A small sound classifier, trained from scratch.
Training: muon at rate 0.018, held-out accuracy 97%.
Rows from block 2, named by matrix and row number. Rows with one number belong to one neuron. Each number is 50 + 15 x the weight over its row's rms, rounded and kept within 0 to 99. All counts start at 0. After the name is the row's rms in percent of the matrix's.
# fc1: MLP up (model.blocks.2.mlp.fc1.weight, 1024x256), inputs 192-255
# fc2: MLP down (model.blocks.2.mlp.fc2.weight, 256x1024, transposed), outputs 192-255
fc1.688 105:67 37 39 48 46 51 34 64 57 35 48 46 44 49 74 19 27 50 42 63 50 58 73 43 42 55 27 64 31 42 39 35 54 67 44 66 52 32 88 60 61 58 63 64 43 51 59 45 43 55 54 58 57 36 42 45 41 40 38 28 35 23 55 35
fc1.689 134:34 54 47 52 35 69 30 41 27 56 53 42 56 56 38 49 78 82 46 30 49 34 54 53 56 77 61 58 27 63 14 46 57 48 67 56 49 36 43 49 57 55 43 49 56 54 65 68 68 40 51 62 58 23 48 70 48 58 54 45 45 27 29 30
fc1.690 127:43 33 77 32 78 48 43 41 62 37 60 64 68 56 44 37 42 53 59 37 26 71 54 76 43 64 42 43 93 44 33 63 64 52 47 21 71 75 56 68 56 47 75 20 49 45 55 35 42 48 56 36 57 51 36 71 57 65 55 44 56 53 44 49
fc1.691 062:46 57 50 43 41 32 46 73 35 56 60 51 65 64 51 38 34 46 37 56 78 61 70 53 39 43 35 51 47 34 62 58 65 51 37 61 61 47 44 17 56 57 65 25 57 29 55 51 28 44 40 57 59 29 18 25 32 27 51 75 49 53 45 49
fc1.692 069:58 22 50 52 58 71 26 52 31 55 46 64 59 49 39 32 48 50 69 73 43 44 40 30 56 34 45 40 42 33 52 45 40 53 46 42 66 70 51 55 84 38 75 57 48 68 42 52 53 67 74 49 72 57 56 56 72 68 38 57 32 22 69 48
fc1.693 114:62 55 48 39 39 34 41 79 21 63 38 49 28 45 39 77 76 53 38 47 47 45 54 57 52 59 52 59 48 48 61 85 57 24 69 43 27 57 62 86 73 25 38 62 51 79 67 29 45 56 49 73 33 61 50 55 55 61 53 60 41 51 35 37
fc1.694 106:58 53 45 40 45 65 60 32 58 25 28 68 20 69 34 63 41 79 22 24 80 33 17 68 52 40 68 42 54 71 43 58 37 38 28 52 67 47 36 46 74 73 49 47 46 53 46 40 57 27 68 36 40 79 34 64 48 40 45 57 45 36 75 26
fc1.695 095:43 35 70 46 54 44 53 51 47 40 55 39 12 47 67 31 50 40 67 23 60 27 33 41 55 76 37 56 23 20 42 54 50 59 56 71 33 22 39 60 24 41 56 43 53 37 58 56 41 55 50 52 58 37 49 49 42 49 52 49 35 45 38 75
fc1.696 114:45 36 48 51 71 39 59 62 46 07 36 55 24 55 51 46 72 37 70 31 46 52 25 33 65 53 46 33 48 41 67 44 12 52 52 25 40 76 47 63 50 85 63 66 44 18 57 50 67 30 11 55 62 42 54 68 35 29 48 72 36 60 85 43
fc1.697 101:58 61 64 59 48 56 71 39 53 57 58 48 55 48 79 37 53 67 34 42 49 70 60 53 62 75 45 42 46 65 43 44 30 44 42 33 23 61 87 59 31 56 17 44 33 28 58 38 47 49 61 73 35 41 37 49 39 61 28 46 37 60 46 51
fc1.698 091:44 31 60 30 44 09 49 61 47 71 60 44 54 50 49 54 49 63 82 62 57 48 37 44 55 49 39 56 73 36 61 63 36 66 57 63 56 40 25 29 10 61 50 47 44 41 65 59 46 56 49 52 36 34 61 63 47 51 82 29 46 07 51 48
fc1.699 064:62 68 83 59 61 41 07 40 89 49 54 39 38 56 47 51 10 42 32 26 61 47 48 63 60 37 24 44 44 27 38 39 58 46 45 19 52 59 67 69 75 50 67 61 48 52 37 49 54 55 44 62 37 50 47 34 61 36 59 50 68 33 61 35
fc1.700 106:36 58 43 51 47 47 24 30 67 23 35 53 40 68 46 86 45 56 35 55 59 59 21 56 43 21 78 60 85 47 35 62 50 48 52 33 57 76 70 37 54 63 51 69 69 64 43 65 59 51 34 51 46 41 65 36 49 54 65 43 72 30 76 26
fc1.701 103:26 28 75 56 50 65 22 27 71 77 49 46 85 39 50 47 23 38 57 58 33 58 43 64 52 51 37 50 38 40 47 60 63 46 25 54 45 91 44 48 49 44 57 58 23 48 44 61 41 55 30 49 68 43 32 25 33 43 60 35 43 42 62 42
fc1.702 116:62 41 43 57 33 56 68 37 56 73 47 59 60 58 44 64 05 60 31 41 64 51 26 24 50 52 74 47 55 60 70 59 54 62 64 32 32 40 46 51 52 77 41 53 42 58 60 40 39 48 75 33 38 60 37 49 46 59 39 79 60 46 60 60
fc1.703 092:28 76 37 53 42 29 59 33 56 33 53 51 43 40 66 35 09 26 52 56 32 61 35 65 73 57 53 61 50 61 62 62 51 38 39 47 52 67 55 69 48 35 63 51 48 37 39 79 27 34 52 87 30 59 40 48 33 48 33 40 31 37 58 74
fc1.704 079:52 61 39 27 53 36 74 61 17 22 41 49 35 39 20 40 52 63 33 19 59 47 65 69 36 17 82 80 51 44 65 45 48 54 40 34 37 40 55 64 55 49 60 57 72 63 62 65 48 64 53 36 39 53 23 47 56 46 52 67 61 44 72 55
fc1.705 102:43 43 56 49 56 60 75 54 63 37 62 54 45 39 64 62 56 22 34 44 25 69 39 72 50 45 43 62 17 40 66 57 25 82 14 36 47 37 85 55 41 29 15 20 60 36 41 46 59 53 40 28 61 65 47 50 47 41 54 49 75 44 75 62
fc1.706 064:77 49 67 71 67 47 17 48 79 51 41 31 50 49 47 28 44 60 58 44 61 22 59 53 30 62 43 35 58 61 46 46 51 58 45 27 34 38 74 60 50 65 54 64 60 31 54 27 48 38 46 41 42 69 36 49 64 30 29 47 58 55 55 29
fc1.707 096:64 40 65 49 48 51 41 67 72 39 40 36 61 54 43 57 58 42 69 53 23 32 51 82 61 51 80 40 31 44 65 46 41 73 47 68 18 52 36 44 22 38 40 22 42 40 40 42 58 23 47 80 36 68 45 41 53 55 25 47 75 55 63 46
fc1.708 071:39 55 77 45 39 39 66 66 85 44 49 35 51 65 60 54 69 40 32 48 22 56 25 33 69 54 41 21 53 39 59 40 28 57 54 66 55 81 69 65 45 40 57 33 51 53 46 37 53 56 44 32 46 50 27 36 43 48 91 79 41 58 40 49
fc1.709 084:60 53 49 42 77 52 57 54 46 60 49 31 35 54 73 45 42 58 65 75 52 50 70 41 47 52 64 99 76 47 67 60 59 31 54 49 68 58 40 64 58 51 54 30 70 49 50 33 61 78 78 60 46 53 42 57 46 36 28 61 47 23 65 42
fc1.710 071:44 39 35 66 65 55 87 39 31 47 58 73 65 44 48 49 45 46 52 17 57 64 58 22 69 57 51 48 47 54 39 50 62 53 62 69 65 42 57 64 24 31 82 59 38 34 35 40 43 48 73 44 56 84 45 71 85 47 68 62 54 24 29 52
fc1.711 051:72 57 49 42 41 47 46 63 09 74 22 39 42 60 19 33 50 45 53 64 52 62 63 53 46 54 40 46 24 39 62 53 64 50 57 57 51 43 30 62 67 76 49 66 35 50 58 55 50 45 31 60 56 65 49 52 19 75 49 56 58 32 43 11
fc1.712 099:51 36 38 64 46 20 34 68 40 79 61 30 54 41 52 52 49 33 61 35 32 65 66 53 49 37 44 62 37 22 45 54 49 47 42 42 52 42 17 34 44 47 59 50 67 49 27 38 59 79 74 34 61 67 40 64 82 34 42 39 27 48 10 65
fc1.713 071:62 46 47 70 44 53 52 82 53 47 39 50 38 70 33 15 36 58 47 31 44 46 46 51 62 34 38 49 57 77 74 74 58 58 45 35 80 62 22 43 41 35 47 39 44 44 40 12 29 64 71 55 47 25 58 09 36 60 49 57 45 48 46 45
fc1.714 081:56 62 18 26 49 45 37 54 35 46 57 47 77 42 44 38 35 49 47 25 49 77 26 48 57 39 46 46 42 57 92 68 43 65 60 49 46 60 68 40 92 57 74 46 47 62 56 37 46 51 38 64 39 66 41 50 62 50 46 59 61 28 36 59
fc1.715 078:67 58 50 48 49 32 46 55 71 23 10 35 60 63 38 75 71 45 66 62 31 66 42 64 54 27 50 30 27 41 27 79 38 59 50 38 38 25 72 69 37 53 41 55 51 67 44 60 51 15 60 36 42 40 44 62 38 51 36 46 77 61 53 61
fc1.716 092:48 47 25 60 64 39 61 53 62 25 73 41 37 82 48 51 82 66 66 42 43 49 46 40 44 19 58 80 90 34 52 59 74 80 54 61 36 61 48 72 47 47 37 43 57 31 19 37 51 46 68 78 39 70 36 58 65 82 47 34 51 46 35 57
fc1.717 091:55 12 26 33 77 45 50 51 36 16 66 67 49 46 54 60 62 63 40 56 32 60 59 46 55 55 73 37 31 73 55 44 55 56 32 69 38 54 29 39 23 50 28 37 33 70 81 36 56 38 36 55 22 75 43 63 40 29 26 28 31 33 51 33
fc1.718 073:48 38 44 70 48 61 47 67 73 51 67 60 27 60 47 41 25 27 49 40 31 30 76 72 57 35 43 57 40 46 38 64 49 74 61 46 45 63 52 50 37 66 39 48 76 43 21 31 31 54 50 61 67 42 61 49 62 18 18 42 51 51 55 26
fc1.719 122:26 41 34 25 53 50 41 39 72 39 54 62 50 63 61 54 69 67 39 53 69 42 38 43 28 54 16 43 61 40 33 91 49 41 48 37 40 39 58 71 48 43 27 34 13 64 44 39 56 72 56 44 36 32 74 61 44 86 64 42 69 97 63 69
fc1.720 127:58 52 09 75 51 43 50 61 67 53 62 58 38 39 52 53 37 78 71 56 47 53 51 33 61 47 58 49 59 45 38 64 34 40 62 28 24 44 46 39 47 70 47 38 68 32 55 41 59 17 61 63 25 34 52 66 43 53 45 44 47 45 63 48
fc1.721 106:30 46 53 64 45 57 33 63 53 68 67 59 50 78 52 17 54 19 54 56 28 38 72 27 48 39 45 51 55 30 46 55 21 63 47 29 43 24 53 26 64 67 38 62 22 59 69 41 56 61 65 69 50 64 67 65 40 14 16 49 61 39 63 33
fc1.722 107:44 34 13 75 10 47 46 38 47 85 59 34 19 35 53 53 57 62 63 63 36 75 44 45 27 44 51 54 43 06 61 26 56 46 83 59 38 44 61 33 48 39 76 43 12 51 43 53 36 52 36 42 65 68 50 35 33 50 48 64 75 78 56 55
fc1.723 080:68 37 32 53 55 74 31 34 52 50 51 40 55 41 71 83 64 51 38 70 50 61 66 47 60 37 70 36 28 57 44 76 32 59 60 48 35 51 54 69 60 40 64 56 68 49 85 47 67 55 01 46 63 41 38 44 27 62 48 52 41 05 69 81
fc1.724 100:65 41 00 75 59 61 51 58 53 34 67 51 39 33 54 52 77 52 59 32 37 40 72 42 55 41 66 42 40 57 59 40 62 45 63 54 49 46 71 41 51 59 33 33 69 67 63 52 62 55 75 28 49 51 49 67 60 51 70 61 52 48 55 80
fc1.725 076:64 25 43 42 45 46 44 45 51 47 50 50 54 49 39 39 21 51 56 37 58 70 53 62 43 71 28 49 42 46 33 63 67 45 62 49 40 76 34 76 51 31 43 30 43 56 51 57 70 69 41 62 34 45 59 54 45 53 55 26 69 49 67 56
fc1.726 103:46 46 28 47 55 72 47 32 49 56 46 35 71 73 71 27 52 76 58 22 69 48 66 40 43 62 63 68 55 50 42 49 54 55 39 56 37 47 57 58 38 93 40 35 55 44 52 57 41 37 47 35 53 35 21 21 44 37 91 74 54 48 51 42
fc1.727 115:40 54 76 69 56 45 48 47 34 45 36 70 70 37 53 53 47 62 50 35 44 40 66 36 61 50 55 58 60 34 75 43 68 66 58 18 33 76 38 62 47 43 41 71 43 52 42 30 51 52 48 61 53 58 42 32 47 50 82 34 53 35 40 74
fc1.728 112:47 51 49 56 59 47 35 38 13 53 66 26 74 75 59 84 68 45 44 69 55 28 61 38 38 54 44 76 77 50 57 56 43 59 49 47 42 50 22 61 26 36 64 61 40 55 39 39 58 59 60 31 32 35 63 59 51 65 62 53 52 69 29 42
fc1.729 076:51 69 47 45 41 51 43 36 52 19 61 71 20 38 42 50 36 60 38 32 54 47 53 42 73 62 80 49 42 32 63 33 47 69 67 79 31 37 79 38 63 23 59 57 50 45 53 41 45 44 35 41 39 89 53 60 49 80 36 69 66 51 56 35
fc1.730 098:41 40 49 25 60 61 49 48 56 49 50 26 67 09 41 47 31 48 65 42 57 53 60 77 62 32 40 33 67 44 44 52 16 53 47 40 55 40 59 24 42 58 54 56 53 64 81 81 78 44 60 29 26 36 47 43 46 40 24 62 51 21 60 37
fc1.731 100:41 39 53 39 46 55 33 69 24 48 26 47 32 25 66 77 25 72 28 31 55 59 59 70 28 47 65 50 52 44 66 53 64 60 44 51 65 52 74 39 47 59 41 54 51 41 51 51 09 54 62 50 47 73 38 46 71 74 32 69 59 95 40 21
fc1.732 081:50 61 68 61 18 67 76 50 61 21 61 54 64 45 46 67 54 21 55 57 39 45 64 57 32 34 67 34 42 46 38 74 32 60 52 48 65 37 83 26 53 51 72 56 49 46 45 55 50 51 21 51 52 38 58 68 71 35 51 77 54 70 34 50
fc1.733 104:45 22 75 50 64 45 71 49 44 73 42 64 44 42 58 23 23 55 57 68 47 53 41 57 67 82 57 30 45 43 42 14 44 53 49 50 37 23 41 59 70 62 76 46 70 53 39 62 70 51 43 64 44 69 43 51 63 58 69 69 50 18 14 66
fc1.734 109:53 05 50 48 49 49 47 58 49 48 58 31 51 44 57 54 38 87 76 49 28 48 58 55 29 50 86 65 66 62 47 29 65 59 38 55 52 67 42 53 33 48 71 56 48 44 43 56 61 42 60 75 46 41 17 49 29 53 43 35 39 44 33 43
fc1.735 061:43 30 26 45 42 55 49 87 21 57 55 40 69 24 46 38 30 29 80 43 38 30 35 18 39 42 55 49 85 27 74 32 53 25 39 41 63 52 40 50 51 54 55 61 54 31 75 33 61 71 49 57 64 74 46 54 69 38 44 41 64 30 40 45
fc1.736 101:39 68 56 44 57 58 56 58 16 48 53 65 30 66 43 44 49 28 52 99 62 54 52 54 65 41 42 70 56 40 33 30 62 35 79 61 46 47 41 59 39 36 50 47 59 43 32 43 40 87 57 49 21 55 61 43 47 79 49 32 43 72 36 39
fc1.737 074:52 36 34 52 38 33 48 23 71 10 46 15 24 53 38 42 34 57 45 42 75 25 44 69 55 58 44 64 39 41 44 31 52 52 19 34 59 69 64 58 50 67 42 41 66 52 58 30 48 51 22 63 68 45 57 56 51 24 41 33 43 37 12 50
fc1.738 091:58 45 38 50 58 43 66 19 67 51 21 57 76 63 63 35 49 69 22 35 35 65 51 56 45 54 49 67 35 32 59 42 67 39 68 49 52 68 52 36 53 15 70 54 14 55 53 67 51 60 32 50 70 40 05 36 76 30 53 30 61 51 35 54
fc1.739 113:70 43 37 48 48 39 59 31 25 34 37 58 49 62 59 31 32 56 46 59 66 35 49 38 35 47 72 49 77 50 36 52 63 49 53 63 70 75 65 44 50 72 84 41 67 53 28 63 37 54 25 34 14 74 34 51 28 52 61 59 52 46 75 57
fc2.688 106:55 46 85 63 64 41 27 51 54 59 62 18 33 52 54 74 67 35 59 23 31 52 53 25 63 48 37 44 68 58 55 82 52 69 62 11 44 44 18 40 36 23 43 07 45 45 69 56 49 45 45 63 56 61 38 20 36 32 47 38 97 61 55 18
fc2.689 132:58 64 55 51 45 40 52 65 99 82 39 88 55 35 50 24 47 57 57 59 66 51 30 50 51 46 49 77 81 31 53 43 40 54 49 62 45 81 40 33 48 61 21 44 38 60 31 34 60 61 58 55 39 59 63 47 59 31 33 28 65 69 57 75
fc2.690 132:30 53 45 45 09 46 52 61 66 52 41 51 50 44 76 43 67 54 71 60 46 29 44 82 65 31 51 45 47 34 45 63 57 81 60 82 26 47 27 59 48 44 44 57 64 26 67 70 50 27 31 67 28 58 69 03 57 32 53 43 44 58 43 60
fc2.691 060:52 52 62 26 49 71 63 44 62 13 51 58 43 51 48 91 80 50 24 38 66 27 29 50 48 50 67 59 44 53 33 35 62 30 74 77 65 40 61 41 37 29 29 50 00 70 59 60 68 49 48 49 43 54 74 37 35 57 53 43 45 26 67 52
fc2.692 069:50 49 59 59 17 22 61 24 78 53 63 44 31 59 56 48 47 56 37 45 61 39 24 61 63 57 57 25 62 72 60 44 41 43 37 43 44 61 48 41 50 47 41 66 53 23 60 42 28 44 55 63 07 69 47 56 46 40 49 27 36 39 27 88
fc2.693 118:60 60 41 61 53 67 54 17 43 60 44 63 74 68 50 62 40 67 76 68 52 58 50 37 63 25 55 10 43 83 29 42 36 34 59 32 59 54 47 41 34 68 42 77 43 57 69 40 69 62 25 72 45 44 33 61 29 78 48 49 55 42 39 65
fc2.694 100:58 27 51 35 50 16 57 70 42 44 47 61 51 28 72 30 42 36 53 49 66 44 59 54 51 45 74 39 50 46 40 48 75 79 56 34 46 49 39 62 48 48 33 43 55 47 54 58 18 72 26 67 54 44 46 40 48 38 45 57 64 81 89 56
fc2.695 101:39 68 37 40 67 36 28 34 60 45 61 57 81 45 72 44 68 50 36 40 43 33 36 29 46 40 56 48 59 78 60 59 51 44 33 56 43 68 55 42 80 86 63 74 41 66 49 58 41 46 66 57 63 39 65 26 51 67 65 59 53 73 38 33
fc2.696 114:40 42 72 58 38 14 34 64 37 84 48 74 65 60 56 50 25 80 15 45 51 42 72 65 13 59 54 33 43 72 37 82 58 50 41 70 69 45 55 47 36 50 43 45 41 63 48 69 37 75 80 50 22 35 64 31 71 51 46 25 56 40 51 13
fc2.697 107:73 40 42 26 56 41 49 68 44 36 31 25 59 54 51 60 42 27 19 64 71 41 24 46 41 53 71 31 48 40 56 87 48 73 53 66 23 34 28 50 63 74 50 34 57 57 52 41 50 58 59 63 62 84 41 69 34 74 41 62 23 56 50 49
fc2.698 093:38 49 48 50 39 71 47 27 46 44 40 33 41 69 57 49 57 48 20 52 18 55 33 59 69 69 54 52 47 58 36 45 26 53 47 73 52 78 42 41 81 42 33 45 51 69 26 37 63 55 42 38 63 44 48 51 22 68 39 47 31 47 57 45
fc2.699 060:20 45 32 57 62 70 42 47 30 26 57 64 45 56 42 35 68 67 53 33 40 52 51 46 73 30 25 08 38 61 69 32 30 72 33 76 38 49 25 91 24 51 47 52 34 64 41 94 54 44 75 37 62 53 61 61 34 56 20 43 62 40 42 54
fc2.700 111:56 37 40 52 55 39 41 68 47 68 36 48 38 66 48 56 59 67 65 54 50 53 65 40 65 34 35 13 40 38 51 40 51 52 46 81 39 44 42 35 51 68 33 27 36 45 60 26 53 37 35 48 44 31 39 65 48 48 30 25 67 53 51 48
fc2.701 106:66 58 55 57 22 25 70 35 57 43 65 40 60 37 45 57 72 34 53 55 32 57 73 72 50 86 64 63 54 63 51 56 25 43 43 72 57 51 63 55 80 51 36 37 62 55 58 44 67 33 51 66 49 49 52 43 48 48 24 69 36 55 63 40
fc2.702 122:40 85 59 41 34 54 66 63 51 65 55 80 58 50 64 43 56 50 45 61 37 50 52 69 82 72 35 58 50 23 42 56 27 61 30 47 45 30 34 61 66 67 47 29 39 57 41 65 34 43 36 49 60 39 38 77 57 42 44 58 32 62 42 68
fc2.703 082:49 56 57 55 47 41 32 58 77 54 72 50 67 37 23 67 38 87 42 47 54 36 32 78 44 59 40 36 44 42 64 61 69 56 60 52 46 40 80 33 62 52 48 39 78 64 88 70 73 60 53 73 46 30 53 51 60 17 62 43 60 42 62 30
fc2.704 073:73 58 57 43 40 45 61 43 50 88 59 66 47 67 46 42 37 76 49 52 44 54 35 47 71 52 29 64 63 40 37 37 42 63 53 48 54 53 93 59 56 58 54 80 51 70 10 66 65 45 40 62 51 40 35 63 56 87 47 23 60 75 67 46
fc2.705 102:42 68 56 71 56 50 25 50 50 64 27 61 48 40 21 45 53 65 45 57 70 36 36 58 69 47 51 21 59 56 77 28 52 59 53 41 61 76 49 66 60 73 38 47 61 73 50 40 83 46 58 64 47 51 57 58 82 53 42 58 59 47 46 53
fc2.706 057:42 67 48 43 37 60 78 48 36 48 42 45 13 56 43 21 69 36 37 29 61 60 22 65 40 39 51 48 41 57 52 29 40 44 68 63 53 50 65 58 37 48 50 55 56 43 43 69 22 44 42 62 38 71 49 51 62 44 56 64 41 37 48 58
fc2.707 085:39 72 59 47 44 48 31 25 21 58 60 40 20 49 69 49 40 59 47 47 66 54 86 54 04 55 48 57 54 41 52 44 61 43 43 30 70 51 46 73 37 45 52 39 37 45 54 39 59 45 65 28 57 18 35 61 48 29 72 53 35 46 33 37
fc2.708 070:65 26 30 41 37 44 48 49 43 35 72 44 54 29 48 43 62 60 53 52 54 39 40 56 56 64 22 51 40 56 48 58 76 48 55 63 36 69 51 30 39 73 48 44 42 38 23 62 35 53 25 72 74 42 83 64 67 52 51 33 51 65 63 63
fc2.709 084:86 46 23 55 53 41 33 42 60 57 37 50 60 27 42 40 42 57 61 38 56 47 39 40 32 49 68 36 45 60 55 35 28 41 47 64 25 52 47 56 70 45 48 64 66 51 67 31 44 31 45 67 35 31 68 09 38 54 56 40 49 32 66 39
fc2.710 068:58 59 67 38 49 58 30 35 78 37 53 34 47 63 44 47 54 42 59 42 45 58 49 53 60 58 39 71 66 46 81 40 49 22 39 47 24 40 42 57 50 87 43 55 99 62 25 66 47 30 48 65 20 33 37 34 24 54 47 66 74 67 61 27
fc2.711 048:52 60 46 35 49 61 79 41 57 23 70 52 58 66 55 65 62 59 56 49 49 68 54 44 49 56 49 86 48 45 53 55 50 68 40 54 54 43 41 43 52 73 25 48 73 27 40 61 48 52 57 39 51 18 28 73 61 45 53 16 81 54 35 50
fc2.712 114:68 47 60 23 55 16 40 31 61 33 42 59 51 68 61 52 71 57 48 64 51 43 37 23 81 49 37 38 37 58 78 53 23 47 57 52 56 57 65 51 75 13 54 77 35 50 32 53 60 69 21 54 38 41 43 41 21 68 38 55 63 62 67 41
fc2.713 072:42 37 32 38 46 39 06 42 45 77 60 23 48 45 77 58 56 54 56 46 58 46 29 55 24 70 78 75 41 40 24 46 65 41 66 74 37 43 59 59 61 42 46 54 58 71 42 60 67 44 38 47 49 19 54 59 60 35 42 43 46 39 74 47
fc2.714 079:40 56 23 41 59 56 45 49 33 62 22 60 33 67 58 62 71 47 42 42 27 22 46 37 63 52 38 24 64 49 26 57 37 46 55 57 68 59 43 59 19 53 57 70 45 35 65 62 62 53 45 79 40 59 64 52 26 39 39 45 47 27 62 29
fc2.715 080:40 35 43 49 45 46 47 60 55 53 62 54 42 48 57 16 50 49 22 42 37 62 99 45 34 38 50 74 81 43 75 39 53 72 39 51 82 60 46 47 50 46 79 43 82 41 35 76 53 65 50 39 36 45 66 31 31 46 54 61 35 66 75 36
fc2.716 085:52 61 30 79 68 65 38 74 56 56 39 57 78 33 51 30 45 34 55 49 51 65 54 45 52 63 60 64 47 37 65 41 30 63 73 76 43 61 34 60 48 57 24 24 62 54 74 49 50 55 60 18 52 47 49 38 39 47 22 56 61 31 60 41
fc2.717 084:45 77 50 45 81 61 22 58 48 50 38 67 45 48 54 49 39 49 49 42 28 44 47 41 49 65 44 23 59 14 70 54 53 49 32 64 48 40 30 58 65 74 59 60 45 59 54 45 36 51 35 61 41 41 64 66 68 53 80 55 67 71 59 57
fc2.718 069:40 54 52 51 59 50 43 46 76 39 43 29 58 44 30 24 71 46 22 21 44 73 38 17 73 31 40 69 76 40 56 53 49 31 61 76 52 45 88 82 54 37 65 60 36 56 45 59 30 26 55 40 64 45 57 56 31 55 68 62 52 51 32 59
fc2.719 134:61 49 57 48 45 54 50 72 33 40 52 36 51 35 35 51 53 54 70 41 33 31 41 36 52 33 55 76 42 65 39 39 65 39 33 55 53 37 37 46 39 40 40 46 48 75 46 57 72 47 26 59 72 62 35 39 30 41 49 71 52 42 25 50
fc2.720 124:60 57 78 51 79 64 62 25 47 65 33 39 40 72 53 56 66 61 19 56 57 84 33 48 44 58 37 33 65 26 47 19 26 46 22 90 56 21 79 53 57 51 33 45 39 53 54 44 22 75 46 44 50 63 56 57 55 61 52 58 24 63 42 60
fc2.721 111:65 60 34 46 62 55 52 39 39 27 32 63 71 27 49 58 43 61 45 40 42 50 31 68 55 36 35 61 54 32 67 48 59 36 32 64 42 55 45 34 26 14 48 46 62 37 71 45 40 24 50 52 48 48 54 54 69 26 37 55 38 68 48 57
fc2.722 116:56 69 55 43 40 54 31 50 60 51 38 23 66 45 50 33 66 44 50 58 53 69 56 46 39 57 33 48 59 62 36 72 56 41 03 44 44 61 45 43 53 31 58 50 66 34 46 36 81 26 55 34 56 49 72 76 49 26 44 31 65 30 27 32
fc2.723 082:42 58 27 56 43 21 39 63 50 68 62 60 53 62 49 47 38 68 67 27 38 29 16 39 42 58 37 69 61 57 52 14 70 65 41 28 47 67 28 40 49 50 43 35 32 35 56 51 82 40 81 64 38 41 42 40 73 78 39 44 68 50 41 61
fc2.724 097:36 57 69 54 17 55 43 44 35 48 24 60 36 70 62 32 59 66 53 44 51 77 70 51 46 43 24 78 37 49 21 31 29 32 66 46 41 35 46 35 76 35 35 48 44 27 44 44 23 61 61 44 47 50 43 29 57 38 41 41 47 60 47 15
fc2.725 082:29 79 37 56 67 39 69 57 49 56 64 50 50 49 35 34 78 27 24 33 63 44 54 32 30 55 54 43 53 50 48 31 16 62 61 61 43 25 42 36 52 36 65 85 35 41 41 55 57 39 64 26 36 74 53 43 35 28 66 77 55 39 60 75
fc2.726 100:83 49 67 58 33 43 40 57 34 37 71 23 45 39 77 72 65 24 53 48 47 30 50 56 53 56 55 38 59 31 33 33 44 76 35 40 43 32 75 44 55 77 35 39 55 71 59 46 47 55 61 60 53 72 61 64 55 42 47 47 31 29 70 68
fc2.727 116:58 65 39 55 55 68 67 20 38 34 59 32 58 62 68 35 65 51 36 54 50 41 74 42 50 45 70 42 34 45 25 57 47 40 47 68 71 50 30 53 57 77 27 70 40 53 64 34 42 36 57 54 59 69 64 39 36 45 29 72 34 41 52 34
fc2.728 104:44 68 72 45 64 57 71 56 76 55 48 31 27 53 97 25 42 43 46 18 47 45 49 60 74 29 41 49 45 41 39 32 75 63 41 59 52 49 62 43 25 43 50 35 67 41 40 50 73 26 38 69 35 63 64 53 35 47 61 40 76 35 45 36
fc2.729 071:40 59 52 66 46 54 52 35 34 76 68 64 40 49 66 64 30 35 14 71 68 59 47 42 26 59 12 65 73 44 42 75 43 42 26 50 52 84 49 66 53 46 32 42 51 57 41 62 34 65 43 72 44 30 61 43 34 72 36 45 63 74 24 53
fc2.730 112:55 69 34 27 54 52 27 45 56 47 38 66 41 51 64 59 52 53 56 52 58 47 78 53 76 58 70 72 33 53 71 49 49 41 39 21 67 48 61 73 52 34 44 64 42 48 44 37 32 40 45 81 73 52 59 72 55 74 87 59 29 68 50 81
fc2.731 087:63 67 43 70 48 55 50 25 42 37 79 50 46 72 42 65 68 39 65 64 69 40 37 23 42 37 51 53 38 42 50 46 66 37 34 37 51 54 28 53 57 64 89 31 59 61 39 52 53 60 52 27 40 47 60 43 55 58 40 58 52 34 74 53
fc2.732 075:57 28 36 42 66 72 46 35 42 61 53 50 44 20 78 51 48 73 66 40 17 35 36 54 45 67 29 46 52 54 27 42 63 41 65 42 50 28 49 38 32 52 60 32 40 54 56 41 43 57 49 71 30 44 49 34 61 42 42 36 45 21 68 71
fc2.733 098:61 48 33 43 23 26 54 45 54 03 39 77 40 75 63 46 42 57 39 28 49 69 42 32 45 33 54 59 53 64 36 33 39 51 50 31 44 56 66 49 37 50 30 38 43 49 63 70 52 50 60 44 53 32 73 58 40 56 31 32 42 51 68 22
fc2.734 106:73 69 72 40 45 60 57 64 60 72 33 40 56 58 51 68 52 36 45 26 59 63 48 58 49 52 55 69 47 59 63 57 37 56 54 50 27 40 53 53 24 41 44 50 65 17 51 47 27 51 18 31 53 56 72 43 18 56 47 65 52 75 56 41
fc2.735 063:56 38 81 54 45 48 53 15 83 67 48 44 42 62 53 47 49 75 47 39 24 42 53 69 31 27 53 33 56 67 55 31 28 68 47 44 42 66 76 47 49 62 66 60 53 56 33 64 40 46 52 49 34 37 45 33 33 52 53 25 63 45 59 32
fc2.736 120:72 66 64 50 27 37 65 29 52 57 55 42 68 19 49 18 50 47 64 48 25 67 52 70 57 54 72 30 37 32 61 74 53 52 56 31 60 45 53 42 40 31 51 38 75 45 81 52 57 56 56 77 24 57 35 87 55 51 69 62 64 53 52 67
fc2.737 079:52 30 63 35 49 85 43 51 59 60 71 74 69 48 56 56 36 69 44 55 42 46 54 39 46 55 54 51 35 65 52 50 59 35 54 26 43 53 48 39 61 89 40 58 56 44 52 59 51 72 51 39 45 39 40 66 63 60 37 66 60 43 58 52
fc2.738 081:38 50 59 41 28 23 41 72 46 52 59 43 54 66 56 68 25 36 61 60 58 46 63 37 52 31 47 57 85 43 39 41 47 56 74 46 45 33 55 24 46 46 46 38 90 65 43 68 65 84 53 71 68 61 74 23 38 64 44 40 56 39 75 48
fc2.739 120:36 62 53 61 54 10 53 52 76 74 40 58 37 59 38 33 36 49 84 42 63 43 55 33 47 47 40 54 55 62 29 43 48 61 69 37 56 38 34 61 39 70 49 25 33 55 81 44 42 67 75 50 47 69 32 68 51 61 59 68 65 47 62 31